Weights of a small image classifier.
Data: trained on crops of objects in photos (Visual Genome), 123503 training examples, 66.2 epochs.
Rows from block 3, named by matrix and row number. Rows with one number belong to one channel. Each number is 128 + 32 x the weight over its row's rms, rounded and kept within 0 to 255. All counts start at 0. Numbers have three digits each. After the name is the row's rms in percent of the matrix's.
# convs0: first 3x3 conv (model.blocks.3.convs.0.weight, 128x128x3x3, standardized in use), inputs 110-120, a 3x3 kernel for each
# convs1: second 3x3 conv (model.blocks.3.convs.1.weight, 128x128x3x3, standardized in use, transposed), outputs 110-120, a 3x3 kernel for each
convs0.60 101:142173165124157120077086094118082084131116097090097091135157160117158114116122084140155135158120145129123146121109082123121135140168139142153139132163146118096037053063045117095109157160170171131169143143149160149110131091104116109090131124103088085055121131121169195170132152133096136167113111117
convs1.60 101:094180104113161132123140148131138135155131144166099149120110115150162119151151111159173165104125144043068058100103106168158186105100119148180108133183116177135147143165135156155158061141065110151131147174147129155093117158148150186231090125159134092138138089144087118092071068076111160096149140123
convs0.61 101:132132108140118155055072064159171140152135141084087093136149206107035108156109125132159132163131154174170187110111107121131103098098105113132145136132129145109163134124108117136140142160150125117122129089104164173183097121090117131113133120108103132106110114128113140134151153171134122160117128115
convs1.61 099:132138160149139197101095103085128101064060068123160169127104158093051101106089097140140142183184206139112145085121090113104131149152172124156103124160122073076038135137133130127130114133143137120127086066020063075046153147130130129154113124172089152138154172147145158174103109108085066072119117124
convs0.62 100:170176142137149098118063119138102144168209142124129123161114154103125116158126206148114124106117162144147122104093129142151156108117116087120142104162138145169184167157177118102122057086026113136094133116061240137078130143165092133129120187145135114152116125088133129102146126116140190209112151174
convs1.62 100:133116124090188154153137146143149160131151131129086144090116131078132138083123131166161202103138120086101114113122144176115186113097138161140129138155154100158134082119079151171121172167157094070156092129123056180135158212155116132103176154130156155136172154153173167218149093122136069158106146163
convs0.63 102:160112136128136158170137154123098144160135167134140168161122100190156150154152132101094061125158130153171155119125138163152165149171156085085063070078096136162190105088156134176188135164174138114041105089012160109139107174153113124121129123143116134140161119124147145113159143165169147164179161153
convs1.63 100:128168125120120111121118130104098133175151181118134117196142150116132096063099067120161122106165151091107080160166139148158127137127122143157144153120141120101120166120149126089111112082135118126127114133132101103142136110139161139140157139146140166114143130104158152131157084119195136146136121114
convs0.64 100:119155115071099120114119140187119091135097074170120111118119113116118079115087111089097090110140101104109174182150129188135097201164137101083172091053187122122116068116171109144188100123156131070105132137196125121141106103150121096112126139141137120053204156078185190091098086119148107175161114105
convs1.64 098:141154100174119158131129121156124109141142100130140117161109152157087134098048078094090069158171169159172092139140182117117119066144113174151189147118114166129099136104082162143106171174112111148132133156180148133204110156142138124109132142109165191197124135163124128160215178167190148137169098130
convs0.65 098:133109128110120083155112098136121091099126091176124114086148147165155024203112081135137203146118187137109134149125116072163206078173249161129094115126118094111121076125156143114117154129112069135151114185144135140122172150137099143190061130208103118141029131232084146205110134144147128121148126114
convs1.65 106:085126132160137137112140124118182143128105122104099112079151189046157145166136145120104071152114109132091153213135154219118160106093120131149116087141131131147156150112164118122174088085106117139090121124115114135082116123085141100143149129133162115099184100116073128075134127119129153189181110185
convs0.66 099:062085106093116140121126151178171173146131128068084070176116175151159150157089155124136120140150145127092114175154138133157132120142127137182145110100117108111102146158171123125149155155164103082095169152139134152149171161150122094093146135122167170165109110108117096091117141120147192201109118102
convs1.66 104:198132190110126153077078086111125121134107148177178165096115116163192153145116103136149172155173167127086141187205162152173144149167180128126092101109144138129110094097097117131118146158156104123109098094083066086051139133151159159148139123167167157178094118091112128134129133116166119112096107109
convs0.67 101:123104147115103146079085121152167143124112136143090152168199166142150123161147130145130141108102119123134128128149103122141106132141128140108108177163165151126167155145119144152126148165134105111116106082121131120126086104068073111065072080042165170148130152115105146112100125118073106133107067105
convs1.67 092:128170109146123116187197188122090101077084029071090073090103119108108107158131121096107104121141145121161133158128143099101075101064091115139139180212172151170135145143131139124138127164143115127105174136193172164200177122168140113137125120118147142113081122081084084078165124155128076089183171111
convs0.68 101:116147121106119106099089111154117116109121127119157155073109135104160113156160065113145137123090111127103146176136132167132077160158129081105120142126137155094133127140145129142172144141158105095097118187152134129120119148164098133191094108153181136115164111069151098056131142095164141130158176102
convs1.68 100:148116106112139125168156131151137102140099106150122063160119134149115135196084188109101135176146169115131101100096165128150168132116148139150166126133166115122175141140116147150125162236117214188115143137132155108165152085090113071109127079128103083153117100165148184140151148135141158120116119082
convs0.69 099:116146139092118135089129137136137165119155186127160197091096175098113140097146173136144170162164187139163172121151164130157165117159157179134107147133106145141149089123137100158165134133143099139130104137157105200190089127108090124098069139114107098130086100145073107144126178162097139110076102127
convs1.69 094:177114095210087133190085088138119134094111133094138174168110183145070124196085102192131091185145154194132126158174168128192158099178158104179153046117138120138171158119139201141160208137148109141102081130112063129170136182171105139164101119139146121068147094076105109114087131133084130145099103118
convs0.70 101:083085073051100082097120124121096096129142116146134145153150139144113163131053105086036064154098108178159154109104088142148147185201183147126169117114102141112084160110095171148141145127124154215130113145163107089096164148107201168121169172118140113105145153140138179154135088130134114136173133147
convs1.70 100:147162138107115114112082133102085121086088103078104063168142192153100137163122154125128136141150127081072080118108106154107115103122061142100154122085116133138103105117127112127122095123103113120089142139146138203145103123114076097090096117101122121112126120115107106081158124124162108078150066103
convs0.71 100:152163132125163165102094049127122095150170144076157138147121079140125133153096155192162141179171161118121133113110151090145170124138163142149159195184157161153123197128093184144050179135057097085134136106136098141184180127152111136125140128137147079125104112117085055096123146121146136140104114109
convs1.71 100:119104156145081129122127142103177131104151124137137091152173124166114160105104103124134133123147164143138159133119111157176128118093107109141104113163138087157091099149154089166151118171185159114141127061089171093122102124135078085120120102094152089072205197118176167082140170119150151133121142119
convs0.72 101:098102107080156088129096105194139160179129172135103135087105084068080060136103119086097087096088098114127122122164160156160195098123146110105111117095111135145165152112084122112084165176146098123114133165130119149118114144135130144160150130162076111102106144141104100126161115164151154157135110112
convs1.72 099:190154222186165193140111121140136165089112152085079117168159171135127111072079078181165150108128109097121096102090055133145126128147152167153200167153212126125141121095110084115101173173185107140130137152160112139133130128134134140171111138155102077066126149147195169127105120109100074088104111127
convs0.73 100:081122117171225123110088104087115095096092116129119133075022049172196161128123137131095116168153159177156194086115084160155162136130125183210154179134170105145120175176197119094129096047088119137090087059094152160136177189167120126119085131095125107110152160168163148171124107120134121132115138193
convs1.73 105:092108113135153146099150109120156159112137113106165099155138145169214180148110109172189206140128137135174101155122131123140119082064086175152163145115170093129074112101083097109087118111153101109136092080096158175187114133134073113059112132135100105070125126131106104179168132162141153175068060109
convs0.74 101:120135087142132142105128113099115110074080060107108082112160127138104103112098095174129176128125151159138170119134137132146173138102164167153148063077066107070090119144129129149142154135138115141116149143162169203181120130127127099112132127158064046119154125190103051134188172128172122115187137096
convs1.74 101:164146182154114149135125150104122112110101101141132172159136141133139154116125131135120135152159146149147157089132096120152122100123104142102146171081137162144164140122119064097067113094108154136148138126117138131116126117114121160135129127137186217185150123131140134101133080119125113127126098097
convs0.75 102:089017082096146091107092129136146140122080152103138139077107115079101091113133118131113101098120100096101099142146146157125107161120147113152178165112178168144111134139083101097065066111098131162171128113142121115106205168172118127090116093080116102123119106109161096185116146138128156138126135100
convs1.75 104:133104145132173146120108147138122148180110143137174156104149144060077089128107124136121124139115148092077097112120122084096102146126131103115146163150149089115088105136102166162179094123118128101140143109141114115110171138118127104098248234236188139158118069098075102144114107097144143143144102131
convs0.76 099:110115122114111116097171099130134091097102080100044055101082103119105102124093079127157137144156126143164142175172137160151158170179164108090110103114114136081129080068072137151135111149109149146120136096101173103114151142155113151127139145155116116118160135127171170138088058118069062106123136106
convs1.76 094:093152098108151110069052098104088103173143146158157166161086117089120120118116123152222164150175163132176161114149144107128110124126119140106144098127099109093109127117122096070096058045136150104180101106131152146080117104071126114108133140114109191171180158171139116086140119082154154176148187169
convs0.77 100:116075131108077091133111150126132157109136139135113131110112131122088077138106108127108132136107122122093116114125127098145151119144152192156121149156154153125139119096093162134124147145137132097110131116087072102098115134125131143122106131130086133149093135140120137135203160166195178174168169165
convs1.77 101:144144136123131108100083090120158143078103098068077090175155099166127112143090126131121112093112072105097061159124144179143161170154154108092090114099047098093074145181175124171172103149154152150207151159189160173198130130176134115172143120143157130129128101130139138129167193147185163145152098130
convs0.78 099:108063117100124142117152131140136128134138130198126105110137123094151151170145090170169128169130076138147090221136127187146112182119083187147079196138101172114107110117170125128157153125118108097099136139105157158118145156123091109128096093126152118130118118165139116117201184181089130116159128127
convs1.78 103:115098158119125074141183100187119116211146106135057069134118083063117103140136123085120155108155153114154143142163121127091105136102162091137082127106219064157158158100097169170150101123135133088176127109153100156096152093109131073095180095097141168129190124079149115112125135079106181116157177153
convs0.79 099:123106154138090064125136157149193121161152134147144133125219126160131136143142134172142155113143088164146151097073082088098095127107132201151190202163181174180162121091066083091065109107093116117111145124089178129142069053083135119127123137099092067093102133100082108105128101116125125125172106119
convs1.79 102:137176132084078114058081080110145142157127146175169175119098155084105131118179104080113098085125090096122130160145137159160152136129133145127116130137121095078120109138129100113111144127166222168183135112133115108124181179158164202155145118160096155112152149167081111106156083133090096086108079106
convs0.80 101:103153137159104091169085101139119142122133139105112145112060082116137124128160160140126137117078097117123107206205152159125122165175162146138129125133124137153122155162117115114123142156165134151146138144108105087115155091105115109116162162118162154101134094126126134139184145135118082121160146138
convs1.80 100:119145116102129088124172088114122117174156172147152197181115121137180162180124145071090104104113154108159126100095077124096120111092126206195188156164180158118170108120159093106086134158176148117167120138151127126080085087083086041070078049088180173173051078050151147123121130088150145144122103099
convs0.81 101:191129158141119118133051085118106156102131135130164168144139134158116176142130135133118114088118115112135167107109130103057101111045104156133164133106150123121134094080070082138106022057065119106118106088136156172129122136143148159162123118097112100128110121125119101108185138158112126125145155159
convs1.81 103:095072099144105124149146147158108121154144158151100129071085068151134142109119121101086114116142116126153127121133132112090123115091091098084075116122127106102075137146131114094128131114091156184099105040068115147105162170139168184125142116125130130154129161117109153119084108114105115093128129146
convs0.82 099:115137137135158127102113110140087135142179171130185144106162110133078127107104097103081071183112154141121117110128110179155132166134141162079120173121206141207160123116126113106109115096112178190124181178081085094074176068154117094053158097155112139085110162113104060102121139130182144169221209110
convs1.82 106:100120082124127104117106128141071109100140170168119133139082133105130108158110161121115129123103148087086092128071103142154140030088041110190126198109205085165063110113109105155128124097107072117078112161095124130140122102113093108097182096172092158113191116153147185155167154143133132170123142177
convs0.83 101:155063136134139117077053086077052084092117106140155155118108097127137115068064074143124171132116125123143101109118108169218189175195227089105101076092086151140123174196168141110090111135069108081102188158162147141142119118139180183191099091105082086089124159122142166147144151123131125160110108150
convs1.83 109:070116086172175146095114096181176200121132120160131169125099132104115133121164159128119131125116099168123158183180177156111129099105091119115128116126116096082083123139145118135106146155164156179125127098146120101102144123144111116088203146194162179169167173151123119111180104160148104147146107111
convs0.84 100:104152130124089118132108157129116129093139116189144150102088109122131158112177144100066071118166125138147128119145128132108134101116122124105105149154148130138177101081036091117085142158146086094127132157164151122111153159132124116119097092099122145147113083072082090106175108102154122153116125127
convs1.84 102:152129159143140109076102083156165158135150143106101139144211118186147153141114106147167130115130107142183124127103115110112135140129149163113157192088167135100098180158189114105107098084133174133180159144174184116185121089087145092103111116132079144108145113155101090103130145103134217128095116119
convs0.85 101:119119129110121118163117154144138147136131140132143161176184168074079088105080096129125120145146128139160143152105111141149112112129106150120154041040068188113168124135138131121102129197124151163111164152144117115128113082091145102125120093130152139145148140147110107112105107110101099113137124105
convs1.85 103:104094121136131139123108080103123113179196174166148174051085057143123136165102160100105123108153126126156112160130161110073096146144155143152150148110160175128168133163162121165153156172175128149120184183165050078085143124166121132142184150211174190164137142137144122149129146073138102164077110096
convs0.86 102:157126110108102079131171166087083160096100172136104157164126157121134107109173215148114097151107143111146125123125133117113124100152126160176142112124158148127150101137212099117186108113163153139173120111114098129162155143095160098091159110139089072112117105122125126136094101092077116131095100145
convs1.86 102:091093073081135096116135133138153116169166073088072087163125146102131117193129135119104114139110133070133089057109101160140138120127081151158194047164158143155168145120082165112075176140118153164092194188119173124134125134112139141146066153085104072129149113178146100112073094068096157095172131139
convs0.87 101:110108099151152094079110105132133124104129118128119145194190136098093146099124129082082094089110147100163090118169159119159144128157117166157083133126098158112116064111138084161190103161145104091118135130138108136148163126119120134076124140142083092175125115161115122175160128132161149092213206138
convs1.87 101:109102086159148127121102096190149186137132138168200125156153100159123080151110085109155078099130101099049056105140067140098066117104111081117141098150154145140160187137073210124127173133141106131158074109129131132163127127130115100120147150175132138097167104103102154115108178134127120052147086100
convs0.88 100:142134084136105061159055095133105116119121118123141128123164121124110124134118160103109080121141085097136064140137103107095123148099161152206148150177119131103126092106055064094073087073065141149165174179185182114178096093070122140136127127105158089118107047061159065116098155160139124172058117160
convs1.88 095:152113167103157140113134112171131128130121130137123104109054079092114103111106128186125211169187177135129136050096047098108108055067059117065118057085070123140130115133122118132114140181131158119144135085126088072114144122154137108126141124119049107067126161136145116135064086125114112137157152162
convs0.89 101:116140093137168111129069180110133122120154141096166099105155137137107161060142112120132195102091157125136133155189165099095151132111162135191164110148099062100077087131129090129145125137133112171118109175128114114134142145167085133148133108148120127143067124123143133149105112123131127118134175164
convs1.89 099:152099139119151128111150121071095110090102127102084118093132084131191134162139171139103104191198152159163094143156100144143113091124085136193184180185217201182173109077124098070102169105136156193154138137135075138095124129121138134102133100089163174135083147108132113138141137135154109100074090095
convs0.90 101:125161064142097101103075060099155182079111094070053071124098097107103117084107095106102103129141140183185179147107129104087115168180144171128157108124134086085104154141142119133119173149151137181162158141133081132062098109111113104137149158125132135125103073087099106107187122180114132195073134123
convs1.90 105:084127082095116128167180154139176154118110121202112195045104034121137145148112155142198192124103143040093075160091158166140141157095166113150095181161188204133163127170120098118086134132081112086116096103112058110084140157116147138128140087136170077120120126104139097123134155136158150140138139164
convs0.91 097:125193122150171114170178167105079114096071097140126155192128171177169195173182186128125140145132141154146152098093125129174154127131120076105112111110134088174121130130117125117127126125108137130143117111082124101139099094096102117096104122071091067100148141151111119063156177111145142115105108133
convs1.91 095:146117120139140134126140095128122143110082097090061117092101093083090090108097118130146124184174171171123135139131117174199154106097087117118123093070076115063109132126170175117165137128146108083084064121058128090091153138155161147166171174167130108092186167129072122105132147139097095110148080142
convs0.92 099:132148154106139144121107162108101084096124076126133097152077128120124076124067099205180189182167193140136150148162165137144135140141122166174146143135112129120118159162151139166130150135127154143143127121125167168161133133147168171147091092075140096104129117111109118105141153135121116097123097105
convs1.92 097:098130098176131148125179150153158154084107075157123174154130160150166181097083095144141149132124131190218213122128161100111128108095126149174164067123104118169117117141136093103084138131139151144170161133163106113100103111124098131096139140150101121103132147172129118152087083071175147184128096113
convs0.93 100:147168103152177069159171034163158126153134086133154087159088099173118095158134090194198106204144077174102137102135115126170139156154168094144182130135146158114080123091043148123099138129128194135109159174118135171150147121130182164141091071109154130135128089129103114157108155150147139150140157076
convs1.93 095:058196166101200158124166149120116151116151113112099083192123140072082109076091132083166135103171163128155166125089105122155134124126155138124113136080103097133148147148132143234159112156150149179156166145143171173078131161137129212189101120149127099084161118162181171199138165138129091099140109105
convs0.94 100:126122138084142150098112106142111121128141151116120184145124129140113115111143173093137097103129156103134113141122088136131149129113145104102215106095209086120156162136138157106095164080108140144134164118143107071142112123117127133127133103120150149089190125080179121088100077151110099149116127118
convs1.94 100:197154131196152109080121128179142149141146160144116151144131146138129154093086143130166068146131105070085119120109091182159167177096108090111117186097131162112083082119135113136141147168143192189125143136136162115149144111070199102113197143116106155188141162170170100135172183166115149160104146127
convs0.95 100:163157148057128126129153123114155113089114151126129159095143156117131118100097119110104117103125118106132128116133152137103145152152142126091183149140153097114105142079108148103135163131151104114169075061120093075109185130170181096118162129125105135167133122154093120139070156081148133129071121091
convs1.95 101:117149083230131106183107099136084136155112145120126148178140148174149088193096136119125113186154135193150103131105122161100122068110070095077099117087150157154136083126170142138161161154149143139102119101127118144122059102125157107147165175092139126081204146098147180116114117149124121157154109153
convs0.96 098:084127118107117181127103130143084089143111104126114151079099082089125087136110048142166171136132120136110120186131126181150154168153175115119160134107135178127140209132107203100091193130136129132128124122150076129074137102108119066093055063069116105060184123052173167095099089153090137190108143171
convs1.96 104:133127146193177146141066071155160127188149125103136087106080112152094129076145154153115110138127123115119110135127134178156152104114152110134136131053079118095104120138173106095141098121107147108092154166136173131170120080083099113099104154103086167142121151158163116093141101158105144097101129132
convs0.97 100:134135127061120101056116164119154171153142123160128153121131113084142122100131158132140175163141130133115112148136149129157157154108156115128150092104097103114137165133086169129053157145065105098092128104132115129117072100153071102148067109155134141125129142136158147170182149136113107150142097123
convs1.97 095:088114067144112121092155148152137151141109129150148138118121107097124099082120086119152092100104092119095087112130105106119122113116136123112082138129076161065087107124167101129143134165143161109163179156121160158138127089077142087094134068123057084075073112126084068092160162130180170094156136137
convs0.98 101:143076096106142094108136118128108111113071120086091126124109102162151113138177126116147118086107084157127146189156186153138149157124155115118122107101122125098133117124114118144113132115104103129151151143163152130146121101085160131123110050066156126146099096110124099118166185182144137130115091107
convs1.98 098:134093123140126110151087185200187234145114152164110155137128159130133144086086144161151148125130133207192203108089102084121035132118092148118132087072069147151155124146135161172169098137130119125122128164110096136117110112100116089099123103099142166135110163087154190135112115104160062164131068117
convs0.99 100:135149149168169097133143071126111133160159152148184152079070090065098080111132088115137149097072160163169164157143104134145146109109146159197147091145111077152146166150189129085131153103150070102110072116143058108114162188163143088112114106129132181122109090120149118127165104119129108138092132130
convs1.99 099:073149125163146147122165119184172190165120184149105143079120085114140103104100096164178103149107100087118065149095111121116103153137165161062134105124062079070107132164171139122139130098090151144087147120088085117116121138115084151062121140153186130172121157156164150135129131098126093123122096153
convs0.100 100:087154099172148146116163106149115150136151191181152143121152184132113115159099115124130116112142078132169117102116174106124207144147184104129128145136154132158177154132108119122035135117072134121135098143153113164158106098063148122114098106107128135151113113170126099091148140094158149105126155099
convs1.100 099:110142115094080110101084094117154111126153125149130106130116135149099116126165137109175154121143159103104186170156120212152095168126118135140127128138165082089148083151150106122122077109086135096131143160137190143061115107080184159113144163123111113085116151099170125109176167178124133113102112124
convs0.101 100:086137057108126110145106139122078108085054115101072075103112082133114107139122141114090144152098131194158203186170181143122166150176172128088114142104098130152113106135121131140143171188153064103115141174143154119117099087112104112148165166175118155110121126095134152132134066169115134132102109103
convs1.101 103:173136190142105157133154126153135169130098121110102106119108167123164137137164165169152186147126149131127109055102078100132083131147123099180118107106081096083095147178157133132118122149115126174133168167180107095147100130111117087096127139151127123112119116097144136137132096104093090097153104088
convs0.102 100:131130125168125110111115116129144136150128129125122130165173155123111087136116089101120113122099097141114119108082121142119143177190147140103156090111102161148149170174154110087107081074102131147156169116147149141057083089135132087123162209157135139163090062082186161157169060105100142140131138211
convs1.102 099:094140075119151165089109111087059097162117121187163128091116110091119125139126132132103152095090108114085086201183235148074122081055065142135141143140148119098175083125056125131086130160153134106137130146119102103103164209150161157091116112098162114171130110113113146126136185113138153146149149157
convs0.103 102:164179151144162147128166152116139137130124192131146133140155152090154111108127098088109124170160195168150173128168167119154161099120124107125088109158132087115090112094119097098116128114157129158154152161167142193189114151136123136119065105089116141126130124122117146138069133155087094076127100098
convs1.103 092:145186176167144146172145118132154137159131153095141131154121143173124105181140119168160159208165213178168141119135119102086110149136140105147127154131129136091116190151186115124119124136105137159150161188162150134143101101080132153123165159156156206182095108105154149124144139132109120107096073103
convs0.104 101:137068132117089145091117088110158092156141144132130131133046142136099118107107085103131120119093092106129124149152138124092114185154202117118113107110088109094113109100112141090137165152158121105054116084102152182145158141168137136120200149166118160115078105095113128146134111103129085039163122114
convs1.104 103:162204149131120099072108039148131146088111078134139135205221196103129120105143148144142116121148148043076039114087111118107112104110099123110128128134113126048155115099116123085125087101079134122155129094099133147146081070024150140141189166176136125141115110089141136136130125102111118120108095076
convs0.105 100:150159128099100079129068092130084112135088105171120154112106137140110116097110115139096112129123112105098127159171172150149173151131160071096098082092105067084080180157194153148151160161153160127087184115070139113085143162134132169127169152139144155118146162141132122149113136172107140186088097104
convs1.105 104:126189166157105161147151182117153161102103137133055109126110131089116095105131091141102129104110123093073080089097064131146137134155149158129146123147154142143124158197170160163151141125129104150100192121189114133132106158124130164157098113113080104067165177118131184136123142106069105072122149121
convs0.106 101:100121080160097047087134105103096072123108120166114125118098107145139147068169139158127111109126115112147174126125136124136144152129137091158143153137112115116133158127137146094162149109181172150129175126118141109088105152168071061126181134161070128116128116118174127127186164126139140089113206175
convs1.106 097:075163122107164155084130130105089142156143072154119141124141122131122155091121134136126068144155141102139112137145151135147165083090067133130111170080109146146113163101097146097095121111104135103154080089113105129144171106126113136089120139110144157208152203144116139090127151081156162136133138175
convs0.107 099:119133158158136183126123097100161169086150173089113136148110117167119111128147097099156134174116102118126090147164141199171137178158101129102111087076144151099158132115154120113136147150156130125076115116131164121166109147128116129105147155136146135099235151117201132134107126091105135109160171131
convs1.107 106:143134114176113166115095042099184113112153079182116143126096100173069137145080125145114123158138134106119130148149114167172131166138118096101108165099112148154180088115175100109154115065138152134167170085071165134086147172079139114071123068112136119177093139168130161096098137147120133135078154165
convs0.108 100:124123133106147088147137094126118121127119149133138169098103095089136099120112102163110168166156169114109106149149153096134115141162165053098054071027072104108113174160158120112116137123107052087139088101117106111145135091110111102116211188199178149183137119139105106108152128059107113087165162158
convs1.108 099:145107159127154147128117134133088152145144159083129100145146154119093104163167195109113136129139143180176206140173150157121155080097081066082083134120098149139098126127116123175133143152156134152129151138138151166124150145138106082086107102126162144206167120146113096109163156112101126134154113157
convs0.109 100:114119191147178170159132049149137108151092068142139158126102084154096086171113120209157127175117106139092167126119130151127133113123122106147113141154149078121150144116141134101109171091086073140173093102064133127148096122151078119132084105136127146110140133109146111070145146147166142082143159126
convs1.109 104:095172081137159114147151076116179182119151092134124061132170172111095172109111092166142118116169171129138124156084147151162143134112170199173131143204125129116130095095058126093132079160148183156165118105149161091168174097144151146165144139112141112152166193161128119130171162194132121173173149109
convs0.110 100:163146158064141123089088133137153130128176118104150132160105186095058098155106189141150140133119113157122144110110123141106122141120136078185142166129121148108127172156154157160114109082069086130065145187123133155158172155165127123101081120119122092091155102133148096141148171135164148138177153121
convs1.110 102:126128106137152146142153114166187175153193176172156155125089134100054096089060098137132130108107126107135122108171134056085101121137130104162101111133092125154140110165162137208183100127107091133115161138104134106129130126146056109117100126137100146098107102091113149150167165168159113147198182173
convs0.111 101:107085100082046107081080105120141112096126086112092108131074127105074091160119147153152104150137129150143154170144118141099104142112130195135166128131164151116150128123130146158151148152143148116103184120147145110123118100091149141122141165154149155132154158128103119098140096126139071102176112097
convs1.111 102:203163181120086110130110154051074019127105097094076103150189146120161137090131120136129133118143110115155123129136143125129124149166145097068074122083127140121155140128131155166144163167166113102109151134155129114118091087083133126120095091079114130122137183160129133150149162111115077100083091057
convs0.112 099:132096129160170151145158170124144106140113130167134116176113169168153159185194217113108095107116110155154134134127150087087108116115130125135154161161175204189211138077116018008025058038046170118122153095108159171128083088083132118137135124151171129140116115116106113109092112097115122078136128100
convs1.112 099:106121132141107147060044082127107123126152132065134099119152112120168137079147081140127130134145128120131112146178137131136140178142181135119125110144127116105128109077079106123120106143136091100121073094096108140123102137125131164153094102120088146053143157166163156198166162198170155169119100120
convs0.113 100:138073109149082154091128144092145111121136149168185159144124155167078096127129136099079053121079095139136090156117113133108144207201186133114131106099070141098079147146113101142114121135118152191126165171114143121079133130139146161123184180182094075046121126087163153142184125134183097048211186114
convs1.113 100:159160120079097134094084088139115093119127066177174159198194178135106111115155136136181154092080143091100102153137171126126136130137058113128107128143074111115144102124101096115113081100102106111097137127129148123086154158097162152147161116104141135117127121125134117093138133091118114102140125096
convs0.114 100:075101059134098112129128116173174196124118150095120106056070077113112122138180147094112105141151135198237165169148158108107117132108103129165149110077117102135092146109110141099088110068072133128087083079122099093111149132165139137125170166157175165189107097087111072089132150110131110122136144101
convs1.114 099:157143148114162097077120048140119138145156142151121112196175164158141156143135172106137134122154097073127070107108139119110121123131141136114132110080135158108182034067050079137119151187144125106123174139146120109127129147119112121076123102127129140111094117101087105093166107147187137185121119167
convs0.115 098:101107091135146113114121126135152143145153135149098139097103108089183098087139134193140113143119095145139149161150201151111135168145182195166111166151134154125106106130132141152134133114091082123189100083103110170089162103157143049114177105155124124154151091115151154153188113103129181179106087128
convs1.115 098:100082108102154116102115139149130200100146165129160188116108151124164158132142135051070097090106143057135123088077135136068087129140100133107117140112144148193179165131135167196139107162096118130118141106102164102125083071089095069084102100112133183156125119141122102137137100087199236127133186124
convs0.116 101:143117132152170121100054110086110139103101070123129125139156114098154134112077133126147152081130131096111142145140159158144149137128148093137118137145145163127132128140123128161150145157167137109151082152120112111061166185177146125135129094161093097093145111127147150151094138142115091100120126156
convs1.116 103:190169180189190135122115110139132171164112131158126168115129105124129095161130126127146130114114081093072044140134146097115119097111164099146114138184152113137083131164139132148147075115118116169122053110125073157098136081129116141156182183215136124150125113103106111107133159177165136158207163179
convs0.117 101:125089064107149137129098124117125114155136156143156154184079117093087118141061133107149155105103094152125118090111087122102085103104159070118105152156143119127110072109134065111067075105068161158159167099156147128158174179129146143102134126086115114101122095073131082092156150197117117116135114151
convs1.117 100:153171177123137129102135134125115164171170181121142108071123115070077083137113157135163117117084103124124109096148057108129070165184161111146160134139121170174171175146132149158137109103109130174116154140108108124116113137105157169184156176172106113095089163096108115123113112100101069111186185170
convs0.118 102:108170104124139074114146111110083110103106127153188166092061060151150137158179131145140130057065042087151132135133135137123116150134136149129168123118140149107133130092109131154156135166135158138154117152147111116151129163163148187162115118106125090094144125120124108122127145156161162153149171177
convs1.118 101:126121114083078086120102133190210196092129082131165154130154124125142145179116142078075085064113087083093098094097119096099116112117099201163223117117082114177157107132106095108114091120120136114132101135113131129125116155104165182175151166124060066099129121158101056110137095087193201218145156125
convs0.119 096:117096113085106107098106126083083082108106095094114081130121145112089098143118129131109090090102088145150154208229192177230185198225194125082096151098122118072076099086087094109094122100093070078127155112121140133098090097107086120132093076105139170143097178101143199155156145153160134132130134129
convs1.119 098:129108110143145149089103081167123172116102103098101101186128172118083126134101099105111097100120107104129102105093094132105127072071068122113115077083071133114113174153178179176170126138154111140104110145113134125137103090114115093104083050078122132120092112084116106111138112126151126140179111111
convs0.120 101:197169137169140142135172132137072138116106131154119111168136107125055090139138134131109089145142085123139089122103113142122124110119073075139116087151165097168147134129127136146126122133129136181080134114126201105105062048101123110110138093100114111114134094066151109075108069080175135160140149133
convs1.120 093:150160150201092161159098074112138072135119107102109110109085150090078132075097115113174190135149182104153165152142165136163111136185120141148058149163106112118099118156132174133146181144170078080082122102102043113055141125164198204152152117148120112120058124121152166136165147103104101150114090111
convs0.121 101:168124041142109154152108113129127124120112079133156127143106084093162156101164142148100081155146132132119135090111154133137147139170153060120212098116168137142189181146118190119097166104052153148091182121105190097081105139179109162159091105167118098125159115107135108117131120100129125175152173195
convs1.121 098:092079136128128136128192150120139159125087120123156045136063139160103173100099163123116160154123122127105134131155143127165119125119138145190104145139097147165173101126151142145183167153120122143096115084100123125124188152117122150065124094085169119107056126142105139085158146118164179092088124100
convs0.122 099:180129125206148075146098156112158139110144106123138068119120160098121083151146104180151182165138158111109146093155134105153165087126153070161069079119137147136167115131178075096136079074126092100113110132136118121096126118157124111183124115124070129136139087101147136152139120119112091139176169178
convs1.122 100:158155115115223159133156064150179168124164126106127109155144142119158126069082118191128122121157101136126080104108103099088096163114118168141122210163113064207061133127133122084133096137123126114142120148096117109210125141107142145128110141128092106154067095139137122101170147169169148133111069122
convs0.123 100:123150144150121137098153118130145107108156148090114144118104114106093116115099084118132121150165152147148152128114109120117123099129140117090131082081112067084119154128151152144145166135144180143083158131085086107067146140133162160154196207207120101108158145135128119131138167163127165136121171165
convs1.123 098:118136142108141131116129111119086112109096089150101132158125178135134144134089120114096107100140063083125104166155164160174164147129159149134133121116159107086128111085097140135101153145118069081089122153137104104118182193182127178167105134127091116100136148148111118122137158154035117049141130115
convs0.124 101:199145179109058090074121058199183200099124083126115117118151148130102124099107108173133161196172160157134136134126157107121131130095123171198189116164141158154180105111085115132114068076073118141110112126100121121137116132093141137116124134121136146119109148108102120103127134154137107126132136088
convs1.124 102:170176205107136160151141174069100093101109108113125123128118136145115150123100119140150150167208188131161158111089109112101125155096141126082135095095055071119066126126110143170145134169177095113092059044076122104113109121137096111120127140138095070092131107137150147136115083097146096149101058087
convs0.125 100:141129166118160101103149132172136149095085112120079149170136167135160103117067058114125091134135149085098113152171169143195178163196215114157075165167121136125088119125070094134139124132123183138178160195133141112152078124092106140122149182140074101095112114153095176164123143151084123108129072108
convs1.125 095:096143138124121154146079138158175133165121152136125165157138130082140129208178198092125091105116079098092065134125093086132107062057059177150198095152111077049083151131117179082122150107120107130139108205159117138125141119135110134113130172164148129107106118097129151137118110116127100140145131158